Weights of a small class-conditioned image diffusion model: trained on telescope images of galaxies (Galaxy Zoo DECaLS), 88335 training examples.
Rows from block 2, named by matrix and row number. Rows with one number belong to one neuron. Each number is 128 + 24 x the weight over its row's rms, rounded and kept within 0 to 255. All counts start at 0. Numbers have three digits each. After the name is the row's rms in percent of the matrix's.
# gate: MLP gate (model.blocks.2.mlp.gate.weight, 768x192), inputs 48-95
# fc1: MLP up (model.blocks.2.mlp.fc1.weight, 768x192), inputs 48-95
# fc2: MLP down (model.blocks.2.mlp.fc2.weight, 192x768, transposed), outputs 48-95
gate.399 100:174123117135150156125109122210108118151111133124171166134151097110108136079107109094119100119122155138134104102147158115136141102126167156144104
gate.400 098:189161113197150168129116187152093107155113116161105138118159117117107161110124090110145112159155119138124178133124111144131150110130185131145129
gate.401 108:126189089148106145133121125161155121106143125126129146087141121121105122114191140144123096122136112133144119137131122081097157081124135156123123
gate.402 127:135113129121106076132125101121076134132140122183116105124125107144131123152077154138098144109113083141160154081109114107127129158136090133122134
gate.403 096:115139126171127112145099127130111146149105097129107106125130138091098153130133121111146116132114180142105116111101132121119101082092136157100100
gate.404 149:158091175102122092118096114154157122150114132108144107112098133126126150169124137113111143154126161121143115132146160118107123132149135112150095
gate.405 051:141101139127167099102083133129134085151109136128127098161134134145153145154108112146103152122157140123155146078148126123113131133141116049130139
gate.406 133:139128122134110080164100107120159162077136109131148126146142150129166045132164134082142134135130064123122087132174139132092139130119100124131138
gate.407 110:157118110116128160113096131128100107095107106146109134095112089136145123130131136131174136130107125084135121123131131121110120127115121139085143
gate.408 013:145103115153157137098110165091134173130075137149148107116147170058112140130148151151120136163139075142195120137109147111153112088141111111141077
gate.409 133:143132106145142129184118158182095144151134141127096131083134117116156131128111094145159141127140114108157095144171132171114153171134156114120115
gate.410 111:122147131095128140148128098122105116076128133150112135168125117085127140112170116125108133126155157102163155087111113091118173148098121120119128
gate.411 142:150097122150125148128115121113156132085133133101159154100171177147154136121136136105139172142133154151103147137144145148159156123127105090155124
gate.412 022:153120143083122115129103110159140116151162098137121129123134106130162106155160093088114149149083089096102090110146083167148142112083134125161138
gate.413 115:149128167103118108077116170143143109129102117114123112122120138151112178120110134171096158116092103122097125128137095121139169100155087151112122
gate.414 120:182127151135148188098108106106115152146108119089124139124116100159120083118126184169134182121095150184093141146114138093109153118136119140125139
gate.415 025:116107111094098155135127110134161112107100126125136120111152125130114140137111155137153116111139110150084107102119144157105144086102111122163103
gate.416 023:110093134128133135121117132155129098151111128108107095133147114128118154140110157114117143115169101115128098164174124163118187098088109111095131
gate.417 071:132147125129128120109108154138164107152159146168140128117139148131146145119141111174135170161134141156143153121164104119132136140133138135140136
gate.418 134:122102117101146108115149141153097126126156142116113122137131144105118126109149137124091112145153165090124135127147178126073117146151117132081145
gate.419 137:137163146107086116125156131144130100113129102140117128126097135122109138125126119140088108127135083133159128179159166105141109145126137141138100
gate.420 097:121133119135147126086148100143136155134146132134116141125122124131126177112134138104103135113116133113115102111096099110083090105152137122116131
gate.421 163:119090140128146093113113128139172167104099120118156139109179088108132116171120112110110134117128127112098123106091103129089127163122128117115170
gate.422 142:093125105143150160126136126093127134116133167160173164143121123137125117116136155150107106109154121146140161142120089096098113114090104144132144
gate.423 040:199139128174123123109098090106116169119149116114122106120162120143161131099146115112134121103143152117128117099148120173090106104107138091137105
gate.424 120:106108161137172111089149131138139136105101090102147082134105137085111155092162138120092117145128122149153148112100118125135098123162091137116167
gate.425 044:158182144121107109069137122139107094129121113139124116107137134123141146189130072136122135133128109125087114121163080149127138131130149146139111
gate.426 066:145164098147094121064119104141074101156133115173144143096129104097175089146141114155106157119138129159125143186149093119132106117090104111176140
gate.427 087:102106126160154112110118110127109104119095114143142120149155081136126163105104122077102143121132161127162145134132113146147102128095125144102144
gate.428 042:118128114170110139111114112122135141155130123155119155086118131125138145142115137089153171122122136173142154126121164121127147098144123137115092
gate.429 136:136149128117135104098150083133100108116129169154154139125135111158099144152141132126135140166118103139125153090138139113106095121110143164095096
gate.430 083:145175076085098106157108115138142146128094130114125137150147099084160163142095150152099135115172068180120102148112130124106131110091142133092137
gate.431 078:122083153111164137137167102097088116135134135115096134118113138116091087107140085138170132123132095122090151131118121135186125112139105126146111
gate.432 100:136130093109158124144140148143106110184110104113084137141137127116148144140104121139122154146170117115157127125103116146141139096129152120133149
gate.433 087:172110127100115076109176131094114113103152161124126115140139115095108129118147129136082142116149187083123102150110126144145135108134126140142143
gate.434 133:148122131115128105133140112150124131108156162102090153118144107140126141117161094111142093117106133117155086095131138079100124138169140142141087
gate.435 141:096155110095128090156138091115143146118149171131126119111150155122135137141113175145108115145144093101115114147145121112134127135122137189098149
gate.436 023:145121075090133112131131158146125118138135131138112113146146095112121100180138157111111126146113066150132164144104111080112105114162106112101152
gate.437 161:109160114136117091148094146102101134160121143152144149107103078172130131161152066082156130103122105135149151158178139099139120139137159152109124
gate.438 022:108197122142145076096116161125131099155140103133182155090144131116095129174142119164137127152106122108154166098132136095156156094095125132128096
gate.439 135:181141094152187150154111100119138109118090122148110086127117165148150084118129113107094123111108117146161174109156134097105196120108126171153174
gate.440 024:109176118115152141141132123151112127090126121128099118121139156142087136111067138165138149142163130139087132140143109139112119119067157123111104
gate.441 133:130168148127176143176109120143129164138143144142114169110179118173117112137110122098152124158156154181162119146121121149122135107133112138131100
gate.442 146:130097126114136122120101095143155125122135127116105120152134146082143141164174114119111079125105117128106144121090145123141126137110122131101095
gate.443 097:145153154137126122140127115083089118099143128133119088142151143120103141142123115133085112116077131180151145117139136090173125169137159151148133
gate.444 090:141113132122146160141105141109155121123156108107059160070129166125130149151162139140104094087139150114126102155096089124122099111095143099134111
gate.445 015:161105143106127132118133140115127126144119152138130094160109107148116141094108146124096138107121138149128104130119085136117156161084134106156162
gate.446 061:112151125098097106106126144143114172162111189097144101120093155111151137174117128161097119118103138119118128098139122117128141097100139098125079
gate.447 128:136149123160142140132117095155126134115097105136125058119126094131131114113102121144179077118135145153113080164134136129136138131178111086097150
gate.448 102:101157113119131107115078128135123120118130086123147168091100106137137117132120129167081096146147150131079137156149098085134141136172166124092099
gate.449 023:130120129123111142082120137117156161139119139080078125138112153109155099144139127138139159154152124142120148109104060127106138114142176138092133
gate.450 020:153135117123143104130084136124126134101122104136121108140171101130121136121136120091118127118113115118132095099165138128086115148112128135118104
gate.451 087:141151115156162155128143160159139122098140159096150113124085088128083117116113111105103179114124092128152138153099132142166158155097123132154146
gate.452 050:086114075147146137160117137106139134120120134130144188168142155094108158156133113122155150166124131118123145122108138121090121154160121135119125
gate.453 079:151126133148147102168131126135121102114125143150152141082152155118137089150124159127169157147137174143130114141158121073115134079168122117159137
gate.454 096:131165118136143162111107144159153096156130154082125118117181124103119159137165125106109121102119099145073126109151146096116151123137136126110110
gate.455 097:085141142106134149118128119139118142101107165114129098125117148124146125114124126122113128166192096125088157125148119102131109177159118138136123
gate.456 054:109162101138097159078146108086169141108106160080142150151126136109174158123146113135155177163132114159128146106100144129111140140100125088121104
gate.457 111:143076127139118110145061115111112133124144092112116125144086098135161123153129145165118124155133166155155156096093123113132113094132158110119072
gate.458 078:140129175161102135104090115117100105173165151122159118073107142140144161125146124136148126142161125124169113118132148170127151148113142133137124
gate.459 032:098097128182145066137109151110131133093095132104101129140086121149163130130104086131164165125142087108155138091112115108100155094156130112120132
gate.460 032:134060146108141105111132117079165090139157154089137099135141140128131141136151140168138144127150124139088124127108162122143110148124100103126095
gate.461 102:171136139154098125127104149135157128188132117127147072111122133072152092125132097158151152118131110120129130122110132119159123154157134129109104
gate.462 022:148113100143135117075138127117169108145131119141154082158162108101130130096152108151119137149150120096076147078140150144143099132132108124102160
gate.463 138:099122153118146175134103159107155074130101130114131114093114160137134106125136174134128137146133105151152150159116142153142096129118132139107172
gate.464 046:166111146142136159101169103160120145146098083138126175100120199142103117123125116118119124134117131143170118130110125147134116155136136105066128
gate.465 131:111102116132153106157089177120140133114125115148128114161144094107080123070159150137136123100110143122107124139129099135155088126141120124105156
gate.466 111:110125129098166109095162103122120099122143097134163113134154139128120162105138137123130108170121081128112150125134115148101079143144094119095134
gate.467 091:106140112110100166157113133147155167160117141150105109106102104147124111145156119152122144153149089128136130123132133101123152170102101129184112
gate.468 144:141127180175177124126113141176128079136121123109145152120093159119123103118155167165163150164167146141086110129150152111102124149125149184175102
gate.469 144:161123164111149076128125127108179127109105081151136118116110133076128115129112135120116165113143113098159117148160126118100107163114118128129129
gate.470 013:146138125129114096095150131134132118142088108128148136131140133159106131122166108114116130119135137108135146077143122122115153145133101128083102
gate.471 132:090127109114125095155141111126158101128120170125148103103171133139115119130136133130094134149143120156172070117133123124156125121115125099063101
gate.472 140:157106116161117128123110124147121104087096169119084118137134113138154102112117146112097140166106107129134107085158154121156104099130083124159148
gate.473 097:134152154147139094104118129153133136179119119102109139084151112124103100123119137088150124159180131145146130112110122170102115138110067110122130
gate.474 153:112129099102107129108139093136184134133166129130114088103104144136181086130119125144169099138067142138136079165135117092141107098113139126066102
gate.475 131:135119126153117144116099112134138085140134140117110194146173152161058083126141133140146119139142111183171093138149111115160121112149112123113080
gate.476 135:144135115149177078119110155111084120124144152151118188100142145089136149131146126118085121109135163124132069098120115114121104148148140163095137
gate.477 098:112149134147189123108120158111146155106099147152132171110159109103130119163156143123087146109161116137156151164126122157140136141138157131125187
gate.478 018:159172118093127109093103111125092112100133170086123144144155114126143084160131129108169175154150116145118081152090106100067133123114132126110116
gate.479 077:189132132150122110121109130134123115132130110142146157159148134101101137140147105121160131101128122150169124100132130102116088132178157107114111
gate.480 089:095156117099140201086116113158149169112074092082132143147149178094118125146128123139152105148120136174109141136140111117121088152125157090108130
gate.481 132:133088143104118135185063132145148103095141075122149138163101114089130146161121137121140128084160153098118141129133099098111137132117131156140122
fc1.399 115:090097131106115137137169170142086148173146184115145138103131107139125135124112149095136140119160169109149112116108132176140136131130135152173158
fc1.400 112:157195143140109114154116153109176129126145127158170142137132097119097156159142157131086104134172146137114100132105104142144118144108132167112141
fc1.401 115:147106169104094124143102063096118109146159133191121146122106143125121139118121129107137157140121122091133112104150101166121106118096138138162130
fc1.402 122:120160135121158174097130163130177081125127135094122160144136158146128125102172092136140118144153154110097103192145121140136110105143143115121115
fc1.403 103:101159126184142111151077131157132150139105114094134136147138103123109153118098123104110146113099154104109112093102110102138187099107101119117097
fc1.404 124:162114158084121104137116108155184123170119138099136096151104125105114154171119118108129131164117156140134116122142147146143094122133140139148121
fc1.405 056:147148119138150152119127115118122117146098100141123061123126134149133150165122099105126112117132122122137140107130106126168128137113124124097158
fc1.406 124:107134134155127169113147156137084093177136106094122141113092108129121199135119127173056123142133171143138154093105113098145121096121137128174119
fc1.407 142:153146181148162152135085155120172168105168142137118113134081114147138137133103132093162142105131109095170148117144107171123136133142121108116157
fc1.408 028:116091088167130109124111133136124141151131123096090192142132095130139147142177125156134098146110086167150142143133112107161195118148112132158153
fc1.409 151:126145108147130147127122140164084142140123113108153094131131109100095128154107114096115135114156132134175092121094135116098072149081152096152120
fc1.410 098:135181139117129162164131101150084127110128132165142128133108126108146125136179121116133129117180136112208129082155096094130178144108117122138126
fc1.411 123:130111064124145137130115160135122143150149162121151096138103120112153098170136142114078097138148124130142151134116098122136139149099129129153165
fc1.412 033:111152147157150135120098143120110117129140107150156161099115150125112121113164093115161145114109138115104125104112112089126136125146105136121121
fc1.413 103:139127187151138128090129151143144130124081130116118122153079159136119170099120137146077152137112114136113117122148097157132130135145137201128128
fc1.414 134:132152117159115113143118117134110120174128107150119148151110131105119133147100139123126094131139129162135169116118122140112109152130135120087139
fc1.415 030:109156121118108135132146176131094104123138137125113123115108073142131156144149109110128162143111143124148161110120124093119171183107159115113134
fc1.416 032:134125180162095134150131075136105096122106138113153121095125144151138159117133125146103112089129119115151151130160155138101075088108102139138104
fc1.417 083:161157085088114111132135132121139113120128127136137129113104111156144169133096123159170148109112121140150107124139107177123150106096143163148132
fc1.418 147:139126163075111115154172119114139117116157119133080162170128118134087113148138131133121103148183162151085158123124100114076121119137119117068114
fc1.419 126:137176136104082125100159106142146111143135088168111146136112139128094142120139117126091125125135071121149142174135172095126100143121120141141116
fc1.420 134:140118127100120189128104128109129058110123064101077115144103101140134140152131139159097068107110137120143141115160150099077155117170108119144122
fc1.421 138:155124141118112156109150128110098089123172115139102129137108148142129161104111155152126140138119119148158142133152141114149143125109121125138108
fc1.422 123:141124133118103086149158134144113118130101073113071107119116120120118144129117120132124133145114152126133101133110164154151133131155138121113073
fc1.423 053:114112139161097130115126063072158150153122119133128127095108116131129119096119113125124109107151116121116118158132132124130168096117135118126156
fc1.424 135:152120105118100130174110162141121119122138134163125162131149117143166112165136130135153135144144105087114134116160129152093183160105160135164088
fc1.425 047:146181185094087135090122123177112137141137097159104118126133140147137113147160146117107098104051113091134137135120140159111104159137108131146090
fc1.426 076:186119126139106116097108125128171160116149184125105114093110113140128104112151132146163136132117089142124110148091117151104153119127117139145166
fc1.427 085:135099123112145103098124136132125159113078133143101100089108135094125131150120139145110145144123125153157137172147112102137107135140135153130123
fc1.428 051:130099145084147116143146138139125135134131124154132135152116138085126110083146139132124075136069106100150106115149145088121154135134138135112077
fc1.429 124:160141143134141101117143112129119097138140161151163155148126125151107153153116137132117146144130114137122174126143146102124102123113122138091131
fc1.430 082:147162088082106145134125129130098150115093119137085117148204131079142133130072146165092128140146092195116121151118125130101115111090199089082122
fc1.431 076:147092146148124152117116115084108118117127162128133113099106157162150075138150103118143119122187121101141148124123139146167129153143102112151088
fc1.432 112:101092099136110122128159111138150139152106184150144133127122121146124135147118124126101103120084137171132131121175127154107176129097089143124136
fc1.433 086:130144186122123134143183149069121126120127153127099136096130104111104153144108136101084109138124118069133120124162119104155144087141091131135128
fc1.434 112:138135111098147131143136109144129136099154168105104127111134117127130139108180085132105111124089137112153087112110123068125095135178129165160107
fc1.435 117:092164124104112085139175109136173138123148182143139138112133160110102152130111131148137103160124094114125120147137126116127157142111136174109157
fc1.436 034:142126144107120121118108135103155116117106117150100109096145169133165165176108133129119160122130150126162108064156114148118132130131136132110102
fc1.437 184:126156126132133110126149156133139127149132115151136124127146108128145122119123074137182149081123119149119108153137109127119117150096143122101145
fc1.438 033:123120137149104104120114102137100116110075164137086160179143117147152093105128154092141160115153155162104114156087121113104119127129138138067162
fc1.439 113:149067151108080098108170142095134105127158128110136177118127078105091172132128116180165120144136151116070068141125108164148081103135129121114084
fc1.440 033:073110135163164135115113119136165102122123114095101129137074103122120135112109108091132171114106142141108188130131117124143118085148079186115145
fc1.441 126:085137108168127080143109156195135128138113121141148089147106110121126119106133093150126113140108113074177127102168140139136123148134128162108127
fc1.442 135:137129111126159192124132126130158108081112144173131089152143145118130121097080155123139132123132118127113104102078130087164111138135107109128144
fc1.443 088:118110106142130154118117185137152133125109103112112123084088134090107088130114125069155164122126136085136144151107090186124134086104119114134092
fc1.444 111:161194144145144107095151136178070132127106158126167080180174100114070101089116124098184145103121095136151141138153141135147121106141114149092161
fc1.445 025:158158145120072110156120096123164148156097145123098139128113131156123149160102159165114143127087092093166126150125137085107087115126098121128092
fc1.446 058:168088106121160151141144116140115092124161103137153170168119096126111131088168132147119120155127114087134134122121127191115102142150118126099142
fc1.447 106:123124125098111094100140171119177102158147146093139188178129131123117143148170143118077180141116099117136127121131125155123110104072146129169116
fc1.448 125:110140135109132135115140137161131099130153115145147176122094122133134118103111095150093152166151131126107113136109122136153165144191131161093137
fc1.449 034:131119122130138109178169112124091125100120122125152129137125092177131148143133111077126086101125135153144147110126152096089179144110114156097098
fc1.450 035:148089130144165119123102139125192114128128086120120158115106115093127135146130094162132127102175087112096120147133074104156139103088062147119144
fc1.451 092:133105141121118129124137108122123108120145088158156163106152170194179118140102129105155103122153170140110104101191137135092120084123105137130143
fc1.452 053:079127091147147142137110178136140139129131108102154133089180118143169120129104131094152160155141116132120140098149104200141116132141162128159172
fc1.453 083:137165125122142161079165118125122131108159121143144098112141123137118145127141125131109143159131117140116124124105091097116103156132140149139124
fc1.454 094:140119135071110102148131103107130136091184066088141126151104107140128114096091143161102130134120101085069099141098132150129098101158144101107126
fc1.455 128:127142092123096178106117140121116143095122130077105109136069078131149113122111094149112186108151139167149104128153115152174103150149102109105148
fc1.456 063:189134150129157096120090104154126161119143114148067128148112152119139117162145139146143098072082134166155162135105108130141128151132151131082133
fc1.457 127:126122155142168177139148152113156162143114125119123154141137080150124137140135134140121108096139131110122121103124169117162159087168129123167137
fc1.458 079:137100141165109148105107130123110124134161160149141114114123115145146163127180145138153133149198104108137124140127157160155114187115158148114138
fc1.459 035:103168072185100086126157055106133160104141176115145165119107136128132135127144107170109134123139140131138099156136108133123098099148052137140097
fc1.460 035:055125123150152094090182161136124138133117115152136130111135129140158156088157069120153147150116115131191147135122138115136110157102132141121141
fc1.461 115:112137113131108146119144123133123144176153135121118149110182153137115124141120090158121131101124103081108099095128132138138142134126146156149098
fc1.462 037:174157134113111122139109089148124156149106116111152133149140135140146151094091101096147124111092138091150144117148080139148115124161124116137107
fc1.463 116:092141146138129179150084133093174088118114129109134093101127150136119119112127165142138129145142119160154143144113141137148119115108124139095177
fc1.464 043:145167115155087144128120140107155119135130130149154134125092125121118098100100125108131164100120153116140138141102184120094162090096111159125131
fc1.465 113:100106130124135109157082173125145140093151123157116122136140103121092092069161141134156116101132130136119154131120113141159126124140115121119173
fc1.466 142:139139138121167099174113097122160156154135114133105147141087107134107093168167126104105180150137153114136114159137091112129101102104146122119120
fc1.467 169:133154135145129153123154138128140124144105163143120098121086109106123107144137116127096125128128151123112110151115117157146093156102120142140121
fc1.468 166:120118132103117121119122108106079130137149117155137131162152147183119128133113133132094132148133120076138139109142102146146114106156177144131141
fc1.469 118:109122097121093178118133131143083120141144163081114132141153150161109139113153137150138092147118132150101102110098119144153137095131133120120129
fc1.470 061:133125129136153073108130095157161088123144103119106097107095136144134128150116141104115121107146123085104118176122083109160146143135144141111135
fc1.471 113:144123137159142142116121148134095152128135098128100137133112125122164126158127126129162115114118111093088160139095142131113109125164121149173145
fc1.472 119:127147136107110135123140113111105151168139091147165125128108137126079159142159093126156129088125160126131122163114106140117148163142140146111110
fc1.473 104:109094152128115129089125152111107146135147107120075130109159130126103140096092130103106109155141100114146119117086160192138144188118129113142134
fc1.474 124:129125135107127125115107107133164136135164138136115079084092153135188089115141150127132095125068161146121093174137129083133130093143149146081102
fc1.475 106:102138128099139103122164145131131144121119123149153079111101085141181165115131131137107128111104127058086157128098153139097116156129163137157161
fc1.476 117:130098146118108168137105107132144123083102103102128090137099102157129126151079133123126135144133105130116171160123113104131141105104143096163113
fc1.477 119:143126134145117145113136136145138136123096134119142112088155129156133111136116132134121158151094127138087157150158137124130110119139080126099094
fc1.478 028:119126167148134147109131135135106131137126167129096114107122093127131124134123114129172099136150112115096070124112125115150125122112146121100101
fc1.479 067:081132116143099125139152145164160118097146133142101099131134104088155107102160113129112124147113168142145096089140146158142127103145104133176136
fc1.480 083:088146133065128185090140100152139126087093102088120134159155164098133136145143130159186090159138167189097155140106153105116127156116142124141153
fc1.481 099:108111101112127128187071127135130115072146084108161141135111112090135131162121139133154140088147156100115124161129113098134138128112131162140114
fc2.399 107:131100180156165139140155138116120088118109101093101135119123159141075134148105123139144133127123110155143126135108116118156108120136116082124111
fc2.400 095:106061132120132065095154118075152126128164122066146136100119170134154104089154133093132150110153156167140087126115166125137180132123087115135095
fc2.401 096:138163132111157138132120168169173139166103144103113149095114168125114144102170116115163097098124106142115169152106127145171137096144167155099131
fc2.402 117:173115141114078092124095120128120141155120151181127135144133117157182087153084150105104070110101106159132141066083140125118126149123065119130125
fc2.403 088:135117127099119110147120185131155113112139108132112122140159129165119108134080154111128141136154185133121154120122138107111150123140147125140149
fc2.404 143:091134066158180153091135177114083135112100153138133165119151125115088123085124163128117108104118101155116122107099104124126143131127120134118141
fc2.405 054:080121135097127157157159111122140163137101089111096115164092176143130156161124124118126121078130136126116106141107146091161135118107115169064133
fc2.406 126:144115149116131101173101102135176152100116138142153123136144173144157063136154127090146146142120093073126109141154165138124120127150077112106172
fc2.407 112:123142109106109112100116122142120142081109106154135134089139140126153159078155135127098138167121172158133105120152102095153134100135102120145146
fc2.408 020:127124091157092124105111124141132151140098131114109168107166105154156160123165166150125139172155095177164124124115117136162165130154108120169139
fc2.409 114:089134163118100133113129126085120139087140140141131118124142141164140125082166104130135151139088122131164146145116119132141166124163140175105100
fc2.410 090:110137113163143170115134125089117132167104142140137108134091164103137097101127146114128140113136086137141116093172070114120127106180154102111134
fc2.411 108:124148124090143141068122126125158147155154088140112128121131120163106134110118135155159154130154093140142152124145150091097153134145123141127106
fc2.412 026:079149103148139103123079144131145122168096111162150117126109146150107122113129104136144107124140150140133154114107143120124151155165091171117110
fc2.413 100:128088142168137124141133145113107131114174140138173131107144096129114120166136137099162149134158122143161098157157140142149101149127100116144107
fc2.414 123:102110126078089083165178162155112139145125185090095088122102157129102146138147125160131105105101100091133100086136115131145112144154091105166096
fc2.415 026:120103087126122145143116192124141131129147122143111117160118075179107166142149124130121150131134119125136106117097131131139147161104110120130091
fc2.416 026:146123143150125121167156080147126113141074122097112137095108190184120179085136120132135117118072140109145157096138147112101079109125138140120095
fc2.417 067:133128115136133155128111118120135115118128122078149132125143118114128135140105146100154086138126135073093122123124103089138119069143118101111096
fc2.418 126:144155118111093147128126128123115094108135141130145131144135138119143161108119119107142132120122079134168142131127132130169135127125163092164110
fc2.419 149:126084109154148139140136151129112169107130148099122130130138145144150133128117125138145145159124179119119139089106078151127154114155122107122154
fc2.420 105:109084128129104176139090147142140109156119064120094130113094089111135148155142161148103105088107162132161107100156120073117125130150112133135118
fc2.421 143:122073127125134127123142133138175165120078126134162137102138115144116096171121135130125156109123143152083145115115114123100141130085124103140123
fc2.422 148:100102135128134163131131139107132106119141152154150182124116135113115124116125156140120085100158126140131168108144081098099115123121091149104134
fc2.423 043:070106118134119136130129066086137110147118151119141136123088113132133137095125132105111141122148117136085141180115123119142157120115117147098167
fc2.424 118:118116115167154109114145110111107149131101089073140090124158125168119154140168118104086114174114091160155102145099103122159093127157133143162168
fc2.425 044:081092136093138167115106104180154111193173141127167125090146147149135143136140166108124130110092117111176139128144124108100146131152107117131113
fc2.426 065:102111117139207150152137114121114147087130097145138152110147145141143125111121109128109144104137120118140121141128128145116159140135151116131105
fc2.427 078:125154130158178117125140159124161163138146132145148126153133102125129109085082124097116116106105143123109139127153137136145106091093130129140159
fc2.428 045:120107114133138141087116116135148118161152148169126124176121139066115146107164154104140134091125132129181158117167161115103129097164131152109106
fc2.429 136:126087126143102152142122163133165163133128089105144111110102147090162138112122089102130118105138117124139093178112125151153130161126141073125148
fc2.430 079:085146156136154131126105122140166141135165117121092138103136092117086120172151133147119118102120153069160140106114144087113142111139145123117111
fc2.431 084:090130121149097103092076112183175131145165128140162093171092155145167141144131097164111125140109151156102152135160159151128146148091111132125148
fc2.432 093:149152117131177101104087118149135104127126119151114123120156133093084076184130119128094144093097184089163127139134140159130135175098127133108164
fc2.433 076:112184154158119138142119096137150123170095110145137133129107080191136092091115145126106157122166117130134123130112089110140145145127101128162185
fc2.434 153:116126113132100144138106132095137137140120109135173085140112143095149116126112120143097171109120112138097150159108140210151140105116154104094154
fc2.435 153:188101131151107182119092167134103117145081097114118131122090103130137129119126121136134150127121110129137143084103128162114129142133140093165109
fc2.436 026:126094143104141154093132153105132121137128105152125105132107156075146131198154130163162148119099119137134093098167109119128141139099118135120119
fc2.437 127:145152114137121142147103120173082103117183122098100140146126127087192107094122114138111110140127134113148104091151117126141123121161127152109174
fc2.438 024:167107117120172146154142126151116097116132157110122145147134156161117085129159178114163167103097131148122116164134089108182129112113139112089144
fc2.439 157:167143112134182135137113104136125103120120098123115089106107182147154091141147138111060127122105081151170151138144131094090164135121141150132157
fc2.440 029:147129105084130095117125149160150141103076078073122168126085145179101122103086132111109169130124156135141136111090137142158117103137106167102124
fc2.441 118:143101107115115143136117126084170116178134114115100148117098143114067080089168159110102140116100091100101112141133127158118139103132105148147140
fc2.442 117:130089110140108118154140163137106145166121128131147130098134086158106136147130101100125123115109123125147125144160108129131165136126131110160123
fc2.443 083:127141139132133127113103138149100147125110125097105120145134131100116121175149137146135129100143107138126118156099135123158100193133150101120097
fc2.444 087:107135118131088156161144091080107088076122112105090149106127191140202166120159110114091097113129152101147148160134127148103129141141088160117150
fc2.445 017:147127150125099123162126082127136152152066123097081148101120120169142139147116162156135176145074143111151126152126150100099069109117098131102078
fc2.446 062:109169104115122141088163144118083160142137156080152158133135173137180110106176135179141118169109139105119126125135133146123096110085124116125077
fc2.447 156:109173135150135135149102084132139143123102108109114083126116116117139108117096130148158108130105162155139076172131141126132134141167110097093138
fc2.448 096:195105147140126145127155144078142120153138150135093090128167152086117129151094142143169129141152151129194102106129155160086128164088110119149155
fc2.449 027:127094124114126133136130143124134103090133141118124111157119135157104119142197112097133116111136070154136143120153102126120194150119135165130117
fc2.450 028:147125126140138095135121141128146134143101057097124164137102128150150118123135097178150098117141110119087112145101100107117150140106105129099153
fc2.451 082:127152102126134113107165113093163145113142135145159152133137094142164072124093117115124117154105120138127127143113147103153135116126127141142154
fc2.452 048:172074121098116101106089144100131132126131119080154122138113125185096136126141140165134150110134128114092134131139090106114143123146134095152106
fc2.453 070:123126106147163139145171132147109129096102138156142131107138139121185071127097126120075062165088080165152150117162148119123119115184088144134111
fc2.454 079:091161145137149117131131103102158094152160137125092105135109148106130148172154173128173121028108115121145138094134151123166140077106108106133123
fc2.455 086:123097144127079162120124153169151168123111124112118115140101099067159117148157078174163149074116130121139089138113116138171128135134149092128118
fc2.456 045:146143100129133078124078120142188137111167159106121120117124148124182150091182129156156171102095130157170162126136127112119142161140170141133089
fc2.457 102:110065136140121078099100095120094120141143123140090091126149126149085149122152097115125139145133110130105130094166138151115125137134138122125115
fc2.458 075:165139091114161127079120150095116162102102143102124147135147142123140118133106126133101150092102124104110125129097136091164106075133127158125129
fc2.459 034:147168096169106108124184075143103161134111121102124129110136140124138120099125139180130085115147152129116123151132107133139095102153056127129099
fc2.460 032:112099116116138108093179178116144148103126125115160138146143126138100116136133106094126118154124126105163221131148118102127141127112161141160111
fc2.461 093:144111139126135145122072141124110124131119086119194117147150126126141139130158107161164130142177152159116162119104142123097134094127116120148132
fc2.462 033:149158154132133118104084087162116140145097121140159107148127120127161137099111093155148130101104141117135089096148089164125087120149084112114134
fc2.463 167:159144108141122099111139106164116143110126138158144130106160096114124130118117071118106125107108164109111114073156113105107160128131145115129098
fc2.464 044:136098076107158096139110137130137075089137081107126160118106178138117132156131165114138163106153137087110130131114107112160129101119099140141080
fc2.465 131:120151152127094146125138108168118118133133132106140149132120190170155117173109103125108142178187135139164095108132150146093163118115142114144112
fc2.466 100:127129112137133123119146155115111132120136113133163089130107161147139142141117137109125125118100102113172153103129149157103105123111097147101135
fc2.467 142:114129141128137132114113127136118138121147085118142123132150159132110127112119153134152105162143103142111121103127143112124156110151137129127164
fc2.468 116:106171135125185139103151094128119139097134146121116121122131125163114137100121127080125118176166131121130147107132136146119150123104126148133112
fc2.469 158:158136161098157090114110147097187128122124091137134137122091144094134106146106136117112139118110129096144115203141134126110093157102144137114113
fc2.470 056:148148124138142065104129103157138100121131101127106085115088136146158117139123145115145118122141128091111108174117105114137152172159159143122136
fc2.471 140:144126134092153107149111089137141121112140179129098118119168112128128105121144125133097122111121129136162048107125137089136117151131111136098114
fc2.472 131:167124113127132164145123135137155141128122151107095113132107126131152068110124133113095124105104131118156113107152147127155112119111089153152145
fc2.473 086:123185120179132091115076170108121165107145110137148088136119098115132119122123114130098143102095153117124124184120156099110132126078125167103135
fc2.474 162:136121136149137118140120158134084102106124120143140158141157112128078181150118141110130129128159132123100185099106151176115148142142110130197163
fc2.475 160:114119131154127144129106120124144072128165150130126203131139141161064093098114179155142128122112119170149104126161121121174111113143096131107124
fc2.476 153:159112115133172081136125174129090122143150145177145184109144148090138134115166140108088115108152143093111100125146127118137089151134132157125142
fc2.477 086:118145127097096133168141167090133119119162088128116150109145103124112111100130127144132120160162109107154108147149155133121163132125139131156141
fc2.478 022:141093146102107085084159128186113122115117172097108123140110102143117110144128161139162069131155111100101092116108123106141130107126147139123080
fc2.479 072:200143085110162115144134134132128123111112084101099147149126123156103132148126130146118123132072138115133119140122102100145102118119125103181110
fc2.480 072:167132151188118118114131145120143106151125135183151085111135119120139155104108111143156135107139132103144120113147132101143108103168127108130122
fc2.481 139:126180098131129106077176121081128151161131170104122117083152138158121117099145119143116123154082117173139119128104150147156124110125125081086151